From a checkpoint of a small image classifier: 7400 steps.
Rows from block 2, named by matrix and row number. Each number is 50 + 15 x the weight over its row's rms, rounded and kept within 0 to 99. All counts start at 0. After the name is the row's rms in percent of the matrix's.
# convs1: 3x3 conv (model.blocks.2.convs.1.weight, 48x48x3x3), inputs 0-15, a 3x3 kernel for each
convs1.0 087:62 69 55 58 71 57 64 68 70 68 24 32 23 20 38 54 66 53 47 49 58 27 41 44 30 68 51 44 36 60 46 35 68 56 41 33 49 41 27 60 80 40 77 45 30 42 64 42 45 40 15 74 24 41 26 58 31 32 52 62 36 54 29 59 36 16 35 42 60 56 66 48 37 54 51 40 18 40 56 63 57 30 41 46 59 67 48 63 45 62 52 54 45 49 44 42 63 65 62 58 58 59 79 25 37 50 37 44 57 43 39 73 69 15 30 17 49 44 64 44 64 56 50 73 65 53 42 43 23 54 26 44 38 68 56 30 44 63 51 71 69 52 67 50
convs1.1 090:44 73 50 53 73 83 58 17 65 65 37 53 65 28 47 34 23 62 50 25 51 48 48 40 58 39 41 65 55 58 74 27 37 49 56 62 41 81 61 74 31 46 34 53 59 58 46 52 57 64 36 67 76 71 61 56 56 11 50 63 40 14 86 83 57 75 66 42 66 58 49 51 50 37 39 55 61 38 67 60 41 45 50 52 66 50 45 45 46 63 62 31 43 54 63 44 45 73 51 52 53 71 63 24 62 60 50 27 53 27 50 41 41 37 60 64 59 40 80 46 63 37 71 80 50 29 50 37 65 25 69 62 49 32 65 50 47 85 42 48 49 28 70 52
convs1.2 137:56 54 46 37 51 46 56 39 49 58 16 68 10 80 41 74 50 37 68 15 70 21 76 20 64 33 46 34 51 48 49 69 50 55 39 42 62 67 44 20 25 76 53 56 35 51 47 42 47 54 42 48 53 50 30 18 77 46 96 07 52 14 68 52 66 26 61 56 41 39 40 62 60 53 42 48 27 59 20 73 43 37 26 62 34 65 56 51 55 41 75 17 61 46 62 45 22 51 63 49 70 40 66 25 61 20 64 36 38 52 62 38 42 57 55 60 43 56 31 56 38 68 27 51 33 63 42 46 51 56 69 48 47 46 48 57 42 56 61 63 23 38 24 91
convs1.3 089:43 60 36 17 71 61 53 67 49 55 53 65 66 29 37 52 44 28 36 53 35 38 41 35 61 54 56 40 69 64 76 21 32 70 21 50 36 51 55 71 65 45 60 80 68 53 56 55 69 26 42 76 33 50 47 28 60 36 62 49 52 56 36 22 36 56 32 53 30 59 51 46 60 57 51 58 40 22 40 59 48 59 42 53 31 75 45 28 79 56 45 64 46 51 23 71 54 62 45 57 46 36 51 41 62 66 52 44 69 67 59 48 73 48 75 44 45 36 57 50 36 75 73 43 38 54 27 41 36 46 64 60 56 50 31 51 57 42 40 43 37 41 48 49
convs1.4 092:59 70 44 49 41 54 49 47 48 52 37 47 63 41 33 61 40 45 45 39 52 47 41 41 66 49 39 42 61 53 40 43 42 44 48 67 60 41 54 46 42 32 66 52 71 50 68 31 33 36 81 61 70 46 48 35 45 38 53 56 48 37 24 44 73 37 81 45 37 71 53 50 50 51 37 44 55 59 43 50 71 47 68 44 64 51 63 68 40 58 58 18 68 73 83 75 45 39 46 62 70 14 64 19 24 67 28 36 53 73 15 73 22 55 11 56 66 36 38 65 58 64 11 43 43 53 49 45 39 58 22 52 40 41 54 57 60 65 73 59 48 62 26 40
convs1.5 098:41 60 52 58 81 76 53 53 40 65 48 29 40 30 37 55 70 61 48 71 55 46 07 41 52 43 42 23 39 73 76 86 53 64 47 43 71 67 60 50 62 54 55 67 54 50 53 59 56 71 53 68 43 16 47 25 49 48 42 34 44 49 45 43 43 47 42 91 76 50 63 48 55 63 51 36 41 12 59 69 63 47 68 39 50 30 81 72 62 38 47 28 53 87 55 60 41 46 55 60 44 54 58 29 44 76 52 52 63 69 39 62 42 14 43 13 67 36 52 41 55 45 46 35 31 25 37 38 50 48 59 53 43 44 44 62 52 68 50 49 21 72 65 38
convs1.6 093:60 43 47 39 38 48 50 41 48 47 30 48 60 50 34 31 43 73 50 42 33 92 74 41 51 57 43 66 61 54 73 60 68 58 68 71 54 48 46 54 43 39 34 60 35 60 76 50 54 63 64 50 71 85 52 86 64 56 70 64 47 86 41 40 60 58 67 57 67 24 37 62 42 61 51 67 51 46 63 66 26 46 56 55 80 53 53 70 64 55 58 67 39 46 76 64 59 68 56 65 75 63 62 41 58 69 74 52 66 45 51 72 33 58 22 19 63 24 56 50 39 54 30 29 40 35 53 53 56 28 47 45 66 43 53 51 37 13 57 42 45 59 45 66
convs1.7 088:52 21 41 29 48 50 69 56 51 35 50 33 57 45 53 40 42 57 60 62 39 61 59 64 46 34 58 51 57 42 72 60 51 46 23 51 74 55 65 15 55 52 52 65 50 42 48 66 57 45 54 29 45 65 59 29 57 32 37 23 66 69 78 42 78 53 59 70 37 54 53 38 40 37 52 76 47 58 55 77 47 41 61 58 80 68 76 46 70 34 38 51 48 65 37 53 36 58 53 47 68 58 54 12 26 36 87 36 36 28 54 33 37 39 36 39 52 48 54 48 60 67 41 49 32 43 55 37 39 39 45 35 56 36 68 50 47 32 46 70 66 25 42 63
convs1.8 102:38 51 48 26 55 54 42 24 67 60 41 41 58 42 53 27 73 49 53 37 52 80 50 51 45 77 60 49 26 42 39 68 47 33 56 45 54 37 50 34 58 30 20 63 34 59 41 53 47 52 47 58 20 61 63 52 55 50 37 71 62 38 47 37 66 41 48 42 38 39 51 65 33 31 54 51 71 41 65 49 78 53 48 47 58 42 51 49 63 62 66 37 69 56 62 78 43 72 45 57 34 49 85 99 39 65 51 70 32 56 85 52 51 42 69 53 60 32 58 71 62 25 94 51 45 63 68 69 33 50 33 65 61 52 53 51 73 43 53 68 48 48 63 31
convs1.9 095:55 69 59 28 53 64 30 36 33 56 38 76 63 50 41 68 51 39 43 39 57 56 38 56 58 84 53 53 66 67 80 65 67 32 64 45 46 67 51 37 49 37 47 42 67 54 72 41 65 70 29 53 65 50 46 58 46 69 41 42 59 46 53 60 55 40 56 28 28 36 20 47 65 57 53 79 59 35 63 59 60 50 42 35 44 55 34 52 33 52 36 40 35 55 65 58 78 20 51 52 46 50 65 39 14 69 32 65 40 62 30 39 33 35 49 49 78 49 69 82 22 46 58 40 44 38 58 75 59 27 62 61 51 91 42 70 46 31 60 61 50 39 28 70
convs1.10 085:53 51 54 44 38 73 65 46 35 47 43 51 72 33 80 25 48 41 32 40 33 49 64 66 19 71 47 22 54 66 17 41 54 44 14 53 66 36 43 23 23 28 71 53 57 48 53 36 65 29 27 30 39 34 36 42 68 63 33 42 56 58 38 55 39 30 51 61 57 45 67 56 44 54 44 65 41 49 63 57 63 69 61 46 40 68 49 40 67 58 52 65 65 32 46 81 35 16 40 57 64 70 46 44 00 15 19 25 60 31 15 41 41 25 44 47 31 51 57 49 36 58 69 64 43 70 58 55 70 42 99 46 68 59 49 70 47 25 59 53 54 31 33 73
convs1.11 099:51 45 44 47 52 52 45 35 38 77 63 51 45 37 35 58 55 46 45 42 41 46 62 72 64 78 81 45 38 50 50 72 53 33 47 54 39 66 80 67 29 30 30 60 38 54 38 33 30 68 60 48 29 36 14 45 44 53 62 33 34 52 50 45 45 48 45 77 61 49 51 39 60 46 42 36 51 45 65 65 48 56 70 60 50 84 60 50 76 49 24 50 65 42 60 99 40 53 48 51 45 40 51 36 68 28 45 23 47 69 66 62 42 42 46 21 61 67 51 53 28 52 78 46 44 64 48 29 33 60 50 63 48 41 47 55 89 15 39 91 67 45 37 60
convs1.12 112:48 47 64 34 34 37 39 57 53 41 38 36 26 80 56 54 68 39 29 19 68 19 36 64 45 56 64 41 28 34 42 45 51 54 64 32 34 58 56 60 64 25 68 51 36 59 45 37 49 67 59 63 34 43 63 57 51 52 57 31 31 38 44 47 48 53 51 55 37 50 43 39 60 64 38 29 22 29 47 59 49 62 34 75 32 31 60 49 42 58 75 43 61 52 40 14 42 61 60 44 54 43 37 57 71 54 55 34 51 60 50 73 99 40 39 56 36 66 38 41 41 24 55 58 67 61 67 33 53 44 33 80 49 58 49 57 52 60 49 38 52 74 66 57
convs1.13 096:59 50 72 57 72 41 64 38 61 46 26 54 75 50 32 24 42 28 67 56 44 72 25 31 62 54 59 79 34 46 79 22 48 42 74 28 50 56 41 58 54 40 57 63 76 62 41 32 53 29 55 58 95 58 61 52 48 66 53 50 50 47 69 72 18 66 44 38 65 49 71 56 50 43 49 68 60 57 56 46 51 50 58 56 69 49 33 47 38 68 59 84 56 44 72 41 76 39 62 44 25 55 45 75 45 67 29 43 57 30 46 44 63 66 73 35 46 52 46 51 46 57 51 50 42 33 47 38 56 51 45 64 54 43 47 48 68 60 38 51 50 38 48 41
convs1.14 096:65 67 42 48 54 68 58 49 61 51 42 42 44 52 48 25 55 39 23 32 52 56 69 42 70 73 59 58 40 44 60 55 37 30 56 62 50 61 53 75 47 55 67 31 54 66 24 45 67 48 44 50 41 49 71 58 47 38 72 51 48 59 54 57 45 35 53 60 43 29 40 38 40 61 52 37 84 51 60 83 34 53 57 32 69 50 60 77 56 49 45 54 34 53 49 54 63 66 60 50 31 61 47 38 63 39 35 48 81 60 54 35 34 55 58 50 69 23 78 09 67 69 58 57 60 55 83 39 26 51 88 47 49 68 40 67 17 54 28 38 62 45 46 58
convs1.15 092:55 27 67 59 75 44 62 60 59 79 36 36 23 74 55 55 46 58 52 22 45 75 69 50 46 34 45 35 79 47 59 25 73 41 47 45 75 39 41 29 30 24 68 66 45 54 58 58 36 60 65 33 52 32 14 39 45 54 55 15 15 60 70 37 56 45 49 52 72 58 42 60 35 47 17 53 52 52 37 63 40 30 34 50 62 99 26 44 75 42 53 52 41 38 57 55 33 28 52 43 55 05 58 49 65 58 46 59 83 23 64 69 65 33 40 54 59 48 45 68 31 71 56 44 77 58 51 49 33 45 41 34 65 49 37 60 73 62 53 30 64 49 47 67
convs1.16 100:53 54 44 57 61 21 43 45 47 35 39 37 22 65 59 33 49 57 26 50 47 31 58 35 53 50 41 59 71 26 42 27 70 53 18 50 73 41 32 52 57 52 64 36 58 43 53 64 19 32 38 62 56 40 55 55 50 21 71 28 29 56 45 43 49 49 57 40 57 44 44 65 74 40 50 72 50 63 57 59 56 72 38 55 87 47 26 43 82 67 80 61 56 50 77 34 50 45 45 48 52 56 41 41 31 28 49 50 59 40 44 42 41 66 52 52 43 55 56 46 28 70 46 61 00 71 37 50 47 53 69 86 44 46 69 68 65 30 48 25 46 47 60 74
convs1.17 103:51 38 52 39 65 59 52 57 58 33 63 74 43 57 45 61 21 57 52 79 65 16 43 56 63 18 44 37 41 56 35 20 76 51 51 42 49 35 12 29 93 34 55 44 49 58 66 59 43 49 64 55 61 50 47 49 65 49 56 31 35 60 35 52 53 38 44 53 68 24 77 47 52 50 56 49 30 66 80 38 33 29 42 36 44 52 70 46 36 47 58 37 48 86 39 37 76 64 46 51 97 40 61 26 99 75 23 10 44 41 60 62 54 45 55 80 48 50 41 34 63 49 17 52 59 55 47 57 48 65 38 36 38 29 44 63 56 34 30 44 46 59 53 65
convs1.18 094:52 38 51 40 37 45 45 39 54 52 30 61 15 41 47 60 53 47 64 51 32 43 66 53 39 55 47 51 54 33 45 37 35 50 75 46 43 26 53 34 20 33 54 48 47 57 47 54 35 43 42 36 24 69 57 64 60 48 64 61 63 69 52 55 59 35 62 65 49 48 59 47 53 68 51 37 52 53 56 51 55 49 41 54 36 49 58 45 32 52 37 61 68 84 55 35 42 75 42 31 75 55 50 99 71 46 58 26 38 26 52 55 40 42 33 63 11 56 55 51 56 43 30 46 36 54 63 74 46 55 37 41 30 53 69 59 60 71 53 54 25 26 57 45
convs1.19 114:44 63 47 49 66 47 62 36 60 25 99 43 39 19 68 45 70 56 22 89 35 47 37 68 51 95 56 59 49 50 63 50 35 25 76 48 49 65 59 62 31 37 70 46 51 44 43 48 58 58 50 21 86 43 46 66 52 38 44 61 51 44 40 54 40 54 47 66 50 50 44 63 45 47 58 73 53 00 49 49 44 47 52 46 66 40 45 38 36 48 51 51 31 63 29 46 47 60 11 32 39 82 53 54 30 76 54 44 49 57 50 37 53 40 55 22 65 54 43 17 37 39 75 57 38 49 67 31 19 29 60 58 45 44 32 49 60 70 57 37 48 59 67 36
convs1.20 102:60 36 55 57 30 57 50 78 39 35 36 37 55 49 61 39 67 21 87 24 29 61 30 70 42 86 36 50 55 55 61 57 27 73 23 16 31 46 48 61 75 54 52 33 59 37 54 60 47 59 17 68 46 33 35 57 68 66 80 93 31 51 78 62 51 50 59 44 53 72 51 33 31 78 47 24 52 57 32 60 44 62 31 35 17 37 52 69 51 51 50 58 46 43 39 69 25 53 71 42 48 32 54 64 66 57 53 68 40 69 60 35 66 48 57 33 51 36 36 42 71 48 47 30 66 53 28 54 41 60 45 42 41 40 34 47 00 70 66 46 56 72 62 56
convs1.21 111:64 61 62 37 44 56 38 47 45 65 50 54 17 82 66 15 55 42 61 27 58 53 41 73 37 87 42 45 44 45 51 27 26 73 51 40 76 50 39 38 40 54 58 61 41 43 47 54 42 31 46 57 62 59 22 81 69 26 82 21 72 62 52 53 39 46 79 26 31 67 32 77 60 31 45 47 35 59 28 48 61 33 39 70 47 46 36 32 80 53 57 32 36 45 43 76 51 61 29 34 55 50 75 52 63 35 32 55 57 59 47 66 31 53 49 40 63 42 55 27 64 44 79 57 54 44 38 53 64 53 51 45 40 60 61 39 67 60 60 32 19 56 49 68
convs1.22 106:39 50 57 39 48 33 65 49 56 25 31 46 66 51 35 61 39 29 23 28 48 82 83 52 63 63 51 63 46 47 74 57 36 56 44 43 53 46 54 69 47 41 30 55 59 52 48 23 63 39 43 43 42 39 74 51 41 45 33 66 62 54 35 46 60 49 40 19 38 59 43 71 41 43 47 40 45 60 51 61 68 43 20 56 50 40 23 76 99 49 79 42 35 42 50 83 72 25 33 19 40 58 60 67 33 58 49 58 37 59 40 66 50 21 46 40 53 50 32 38 40 48 53 49 44 58 67 24 49 55 55 59 60 58 40 55 60 76 18 25 40 53 48 36
convs1.23 096:38 33 61 48 63 44 47 50 54 39 70 41 46 67 53 28 57 61 49 55 58 41 52 35 26 73 61 39 71 29 16 43 61 38 26 42 42 41 67 41 45 65 58 40 56 55 71 41 00 59 38 44 40 68 64 63 43 63 86 40 45 58 54 24 48 49 51 76 66 54 42 69 49 53 53 51 49 66 59 76 44 51 36 64 62 81 37 50 66 54 90 29 40 68 28 59 47 73 47 70 87 52 99 57 42 64 55 39 69 41 84 30 70 44 76 42 58 44 39 21 24 31 66 51 39 45 41 52 45 51 48 32 39 40 24 43 62 48 22 37 61 51 73 49
convs1.24 092:60 43 56 58 28 59 64 24 52 38 39 60 25 53 45 56 39 42 49 58 45 49 47 40 49 32 56 46 65 27 37 90 73 54 54 46 34 44 59 49 54 38 77 52 82 53 60 42 44 80 58 27 47 56 26 36 32 24 46 34 22 42 53 64 66 42 49 62 56 46 42 51 39 48 62 61 58 53 30 35 52 71 39 72 56 42 49 26 58 45 52 60 14 78 43 56 31 66 72 52 32 55 47 58 30 46 61 37 52 39 75 44 41 54 53 57 53 54 45 57 58 51 59 56 38 39 26 28 42 56 35 78 50 46 66 38 66 31 42 60 50 50 75 60
convs1.25 093:32 80 39 30 21 31 43 53 45 42 34 58 47 47 41 28 36 51 69 42 55 67 46 41 53 54 72 61 53 33 32 65 50 54 53 50 72 59 39 68 55 55 26 45 36 36 39 37 49 51 45 46 48 36 72 67 54 31 51 61 74 63 65 63 60 59 51 90 44 57 62 40 46 39 69 77 53 39 47 40 41 48 59 37 94 53 71 51 33 55 48 85 51 99 39 32 61 38 61 68 60 44 57 70 49 30 53 27 64 58 35 36 47 46 75 55 54 37 67 53 32 19 24 29 45 52 41 58 44 18 39 38 34 50 30 51 16 50 44 57 49 32 58 23
convs1.26 086:60 54 64 65 50 41 50 45 57 16 23 44 42 31 48 43 39 44 54 71 38 46 65 35 22 29 56 67 31 34 28 23 23 38 45 41 55 62 39 63 58 34 66 66 59 63 52 44 24 41 23 41 42 49 58 56 53 15 27 45 82 49 52 66 40 41 32 41 51 41 69 58 43 35 75 56 57 62 48 35 61 22 49 49 49 58 48 37 71 59 47 65 38 68 68 61 54 70 42 61 84 82 50 38 78 39 74 39 93 36 12 60 14 51 48 64 54 42 26 39 44 56 34 50 55 49 29 19 43 41 52 39 34 39 49 41 57 60 34 84 56 46 46 50
convs1.27 106:50 25 77 56 40 19 55 55 52 47 53 46 48 88 55 35 52 51 38 43 52 32 57 47 39 52 55 61 36 51 75 67 43 41 60 57 30 21 24 49 50 46 48 48 55 63 47 47 40 76 65 57 36 45 67 65 43 54 36 65 47 50 36 41 59 43 55 63 63 42 60 45 41 47 57 28 68 37 64 62 65 36 38 41 07 54 76 68 53 40 57 47 17 52 69 60 50 64 68 59 56 27 39 04 64 47 39 12 66 45 43 49 42 38 40 49 31 48 29 88 86 57 35 62 73 31 57 59 52 65 39 50 72 46 41 36 53 33 33 49 52 31 55 21
convs1.28 084:58 71 59 39 59 54 54 34 49 39 50 19 48 58 63 70 28 62 63 49 43 46 40 58 66 47 66 53 50 46 53 56 21 51 59 37 44 69 80 80 89 62 26 40 68 43 59 28 50 46 45 39 24 40 42 60 41 53 54 48 23 52 57 50 43 62 49 54 34 65 39 65 35 40 68 36 44 83 42 54 46 84 36 72 48 41 27 56 57 65 27 54 44 52 54 45 63 57 36 31 68 75 38 53 46 29 48 56 40 61 40 55 60 68 28 33 61 48 54 42 40 49 76 58 83 67 48 41 72 54 60 83 33 49 49 28 33 92 51 28 55 59 77 55
convs1.29 090:43 49 30 31 50 35 47 53 33 43 38 51 29 33 57 49 48 70 54 53 28 37 43 64 49 53 56 71 40 67 45 39 99 52 56 77 46 59 45 56 27 59 40 48 67 45 39 66 59 66 75 76 55 76 30 25 61 59 40 77 69 55 52 56 82 83 39 54 82 38 50 64 41 74 56 60 69 67 52 54 83 54 52 73 42 31 53 69 27 29 72 50 65 45 82 81 23 46 75 48 47 41 64 32 68 40 43 75 71 69 30 47 42 64 59 47 24 25 36 32 63 40 10 41 65 51 56 63 40 57 44 24 46 75 56 54 51 75 75 66 29 47 28 66
convs1.30 101:37 31 82 21 04 49 62 77 44 49 45 47 30 54 37 52 49 39 62 54 40 58 43 42 24 41 53 49 45 59 41 53 28 44 42 65 51 73 64 34 29 71 44 82 45 54 61 69 57 57 58 42 38 50 53 51 51 37 42 39 64 56 40 44 77 50 35 47 16 32 46 63 77 67 30 59 53 69 36 28 38 46 51 43 71 59 26 50 41 76 64 70 55 38 40 44 34 60 63 57 58 64 44 79 69 59 45 70 53 40 31 51 77 51 64 46 24 31 60 47 40 18 39 59 60 61 65 62 81 24 23 53 55 50 63 86 31 22 69 58 58 48 34 77
convs1.31 096:39 72 42 32 68 62 46 50 49 48 47 47 54 34 60 37 53 59 31 50 85 57 34 65 53 17 72 56 55 51 33 28 48 45 38 63 63 34 35 66 56 43 86 75 10 42 47 69 39 41 41 35 34 35 39 33 23 52 53 45 49 65 66 46 87 40 46 53 61 38 25 29 40 55 44 70 46 63 56 75 51 21 33 74 38 61 66 52 63 60 52 26 53 52 41 38 64 35 74 37 47 29 60 47 79 50 64 35 30 49 44 43 54 16 54 43 36 53 44 42 47 39 35 68 66 60 39 25 30 53 68 31 60 88 83 42 36 58 51 43 69 57 35 45
convs1.32 088:65 47 45 43 86 62 49 27 46 46 54 68 43 56 40 46 64 49 43 52 60 34 94 48 67 38 25 62 59 47 54 73 37 35 56 60 24 41 48 75 48 59 22 58 64 75 68 34 60 45 52 59 68 85 50 56 40 86 27 45 51 34 50 38 44 58 50 43 48 51 53 42 49 32 25 61 31 44 57 27 51 66 69 43 56 55 37 46 33 55 49 39 77 46 46 64 79 29 32 58 71 49 63 78 20 48 44 45 22 49 64 49 46 30 60 47 46 48 16 57 63 68 53 58 34 62 54 54 74 82 75 39 68 34 60 54 67 61 61 61 23 47 49 30
convs1.33 115:44 51 53 70 22 44 38 48 46 53 72 49 54 34 40 49 41 72 44 56 37 79 51 46 58 33 55 53 37 57 45 38 74 44 50 68 50 34 44 41 60 52 53 36 43 67 26 67 42 38 79 41 66 51 38 35 53 68 56 62 47 40 49 38 55 44 23 52 61 45 49 53 31 40 82 50 85 46 39 36 42 67 70 36 48 50 22 46 60 30 31 48 39 24 83 41 50 42 37 72 44 50 60 63 67 47 57 61 48 37 47 32 69 64 45 70 61 39 50 53 53 64 54 59 50 26 43 75 57 74 45 31 48 14 48 59 32 47 60 47 47 59 72 57
convs1.34 100:51 37 51 62 61 46 54 24 75 69 47 49 52 53 49 60 48 51 62 68 49 79 33 32 53 72 49 57 91 37 63 34 28 33 67 50 79 66 29 45 67 58 60 19 55 34 80 47 54 39 38 41 82 58 44 58 67 53 33 54 54 61 42 48 69 52 51 48 54 44 83 44 43 69 49 43 92 49 35 56 68 37 59 78 31 44 34 59 73 53 38 89 42 29 72 71 58 36 74 52 52 53 44 58 22 41 89 62 52 30 53 29 52 60 42 50 52 58 56 42 35 81 29 38 49 35 36 60 64 49 63 33 56 38 67 41 31 39 18 69 43 40 84 55
convs1.35 108:48 69 54 59 42 52 52 42 43 45 75 39 00 77 55 16 48 42 57 70 43 20 61 55 42 71 52 69 49 55 45 37 54 59 51 58 40 36 62 65 62 48 70 96 30 65 55 48 46 48 60 73 34 55 88 65 50 41 57 40 36 31 87 53 56 50 45 61 76 67 37 63 48 66 55 59 52 41 39 68 52 63 72 29 36 25 51 10 62 45 78 69 46 62 56 56 25 58 27 56 60 75 24 56 63 68 46 15 89 40 60 38 34 55 52 63 35 32 58 41 58 47 32 29 53 62 39 58 36 50 40 47 58 78 68 44 56 81 56 37 40 32 34 15
convs1.36 083:41 69 56 54 32 53 62 36 45 62 60 91 72 64 58 54 32 41 41 32 13 93 75 32 54 63 50 45 62 31 30 64 74 31 46 22 38 58 40 73 67 46 50 70 62 28 47 46 71 42 63 71 67 60 49 61 48 42 47 65 51 50 52 55 70 39 42 44 32 68 35 41 27 36 48 67 74 81 35 54 65 66 48 43 56 52 52 40 60 51 44 45 37 46 68 52 53 67 60 55 63 27 54 55 40 48 59 27 89 51 17 45 44 51 49 79 23 34 62 39 28 62 40 80 54 86 48 37 39 48 61 79 40 37 31 66 59 50 24 45 47 28 36 82
convs1.37 082:60 46 41 44 48 25 44 35 27 37 66 41 69 18 59 21 77 34 31 40 64 83 26 48 29 66 60 54 21 64 66 34 79 36 52 71 50 50 48 60 32 35 58 49 49 58 58 54 50 52 67 69 46 43 33 48 41 36 81 69 52 51 72 44 61 57 52 42 59 75 23 52 66 85 76 53 45 29 43 69 47 47 55 21 46 43 36 27 35 65 39 49 36 65 61 49 23 60 80 52 28 65 25 84 78 30 49 42 74 37 72 28 72 58 39 50 56 39 55 50 61 43 33 41 43 53 54 51 60 58 45 55 67 66 25 81 52 33 51 62 40 23 16 27
convs1.38 161:51 39 61 48 49 49 57 54 36 66 20 55 78 30 41 46 70 50 55 25 62 80 19 59 34 57 52 46 38 41 40 72 35 36 50 51 26 76 35 49 38 43 40 57 55 60 47 47 39 68 49 30 47 49 63 15 57 42 66 47 34 93 28 26 63 39 01 99 27 54 54 44 52 65 47 68 22 52 68 19 61 67 23 49 78 21 63 44 63 48 43 49 57 58 12 62 53 36 59 58 63 42 48 80 18 60 39 66 67 39 46 49 57 61 65 23 48 45 62 39 33 39 47 40 62 50 50 41 42 53 48 55 57 35 55 51 41 49 63 32 47 60 47 51
convs1.39 097:35 49 29 89 76 31 62 55 47 34 63 70 24 36 73 57 61 34 58 58 72 16 43 53 51 56 56 72 49 48 48 36 41 61 35 43 47 38 68 55 57 49 73 55 37 89 53 51 39 42 44 84 51 51 26 44 62 42 57 66 60 59 55 49 44 14 58 48 51 61 50 61 71 76 63 29 11 50 89 61 45 53 50 61 59 54 60 65 46 44 61 30 80 46 45 44 46 80 68 62 81 52 36 33 73 71 57 62 76 37 41 76 39 44 39 70 60 31 28 47 77 59 41 49 49 58 47 58 46 58 53 73 66 47 69 43 44 54 55 56 36 68 41 56
convs1.40 090:79 44 40 52 32 24 51 47 48 47 22 26 70 66 36 69 61 38 46 25 44 53 52 78 60 39 34 45 36 76 21 66 57 23 36 39 44 41 35 46 46 37 49 38 45 52 68 57 69 29 60 44 55 31 43 53 54 43 23 39 60 55 51 44 48 54 43 58 48 62 57 58 60 28 51 83 63 40 49 42 39 57 28 33 73 75 63 59 74 59 46 51 76 61 54 40 56 56 25 60 46 62 38 60 38 59 54 55 84 45 48 85 44 57 70 88 34 75 49 43 41 53 36 37 51 44 60 43 67 41 28 32 42 14 26 53 47 26 65 63 47 47 65 51
convs1.41 106:65 33 50 69 60 27 52 25 51 74 50 36 47 45 46 35 64 71 60 48 67 25 49 67 68 62 41 76 29 47 23 50 98 37 79 51 76 37 61 56 76 54 43 20 75 51 32 36 31 36 99 59 71 49 58 38 66 65 46 60 35 35 69 65 41 55 41 28 86 54 61 50 72 49 34 55 61 54 73 46 46 78 33 42 31 28 80 48 61 70 29 16 83 41 83 72 47 39 72 39 39 45 65 11 82 52 56 52 59 58 49 33 21 57 39 59 34 48 57 37 66 75 42 52 35 56 48 49 49 75 56 22 47 28 53 58 44 62 63 06 44 40 48 30
convs1.42 105:48 46 29 59 42 55 41 56 55 43 70 34 65 46 51 73 39 56 59 60 58 55 41 40 40 31 48 50 39 64 73 50 39 60 24 65 38 91 48 68 46 57 33 76 55 66 31 62 44 58 47 71 48 51 59 51 34 39 36 47 64 58 47 46 45 49 54 44 25 58 50 81 59 67 39 70 37 55 52 67 76 50 39 42 53 58 54 56 50 50 37 42 78 63 31 49 55 44 36 39 30 79 45 37 20 42 45 77 41 45 62 42 52 52 33 59 40 20 59 29 86 20 54 26 68 59 61 47 43 47 56 96 62 67 59 76 10 64 40 61 42 49 32 52
convs1.43 099:43 46 55 67 55 77 46 67 60 70 93 66 61 53 50 43 32 25 52 50 41 64 54 48 67 75 54 66 67 62 56 48 39 68 46 17 54 77 77 56 38 42 39 21 40 69 31 61 37 41 25 57 41 34 24 25 54 56 69 39 63 40 72 41 67 59 56 32 32 44 35 51 50 44 49 62 52 66 57 56 48 43 28 55 45 63 64 53 44 63 47 26 32 64 64 58 56 80 58 52 41 42 48 45 55 48 57 39 56 65 65 67 39 25 34 25 49 55 53 37 59 70 60 49 66 62 73 51 58 60 63 67 35 69 67 52 27 44 57 64 59 48 57 92
convs1.44 104:46 65 41 48 18 87 35 73 43 29 57 49 44 66 42 58 61 46 48 66 30 49 54 60 50 67 59 30 72 65 45 80 43 55 32 53 43 31 50 66 51 54 36 64 30 36 57 62 46 49 37 73 43 56 56 38 52 38 44 91 61 53 59 55 52 63 35 57 68 65 60 34 61 82 56 48 03 38 34 74 41 73 70 56 79 32 50 59 55 78 75 56 70 58 35 26 33 68 58 74 58 53 57 15 35 51 82 64 21 67 67 56 41 45 38 44 52 40 47 43 57 49 78 43 55 65 42 53 52 18 68 55 36 38 35 47 42 33 17 64 41 69 45 76
convs1.45 102:44 26 24 38 84 26 52 81 50 67 51 57 65 55 61 60 29 43 43 52 36 64 30 44 54 28 41 41 63 60 66 30 38 57 43 61 45 47 41 51 52 43 63 43 44 36 62 72 42 28 25 47 42 49 40 31 64 45 26 44 50 61 52 69 56 37 51 34 38 63 59 55 54 38 48 33 36 62 66 41 35 53 35 64 74 32 44 60 51 51 44 36 48 47 19 62 59 46 40 61 53 74 46 31 76 38 32 49 54 80 42 65 31 24 19 36 82 64 32 28 38 92 46 38 88 52 43 36 42 43 68 47 42 67 17 56 41 25 73 40 45 66 75 44
convs1.46 096:53 41 57 32 52 71 24 69 55 59 57 36 79 26 46 57 86 67 52 64 48 77 44 58 70 29 35 40 33 42 50 30 50 68 43 59 33 52 45 55 41 48 49 64 57 51 38 28 38 57 54 80 48 62 56 72 40 46 48 68 45 29 69 49 43 62 59 36 47 50 41 52 83 66 51 60 19 31 26 81 52 51 62 53 64 51 40 68 44 34 52 45 72 70 40 46 43 38 72 66 46 54 56 16 55 53 44 56 45 56 54 55 27 42 44 23 60 47 34 49 30 55 58 44 59 63 62 25 61 45 48 59 53 63 34 48 46 64 68 39 41 16 08 56
convs1.47 096:33 64 32 55 47 56 47 49 40 44 56 47 71 69 62 74 31 49 39 51 64 80 98 59 66 14 39 32 64 87 29 38 38 56 40 66 78 72 54 53 61 42 53 38 61 64 78 67 57 39 48 38 37 41 52 51 48 58 37 44 58 29 56 40 96 75 51 48 40 39 45 54 58 47 49 23 65 55 83 59 37 54 52 61 47 72 32 60 48 68 40 13 59 52 55 65 52 57 38 57 54 59 77 46 57 33 56 75 29 85 27 94 48 27 35 65 90 49 29 66 45 54 55 38 67 36 54 31 51 37 36 44 46 54 18 59 61 32 65 50 55 67 29 48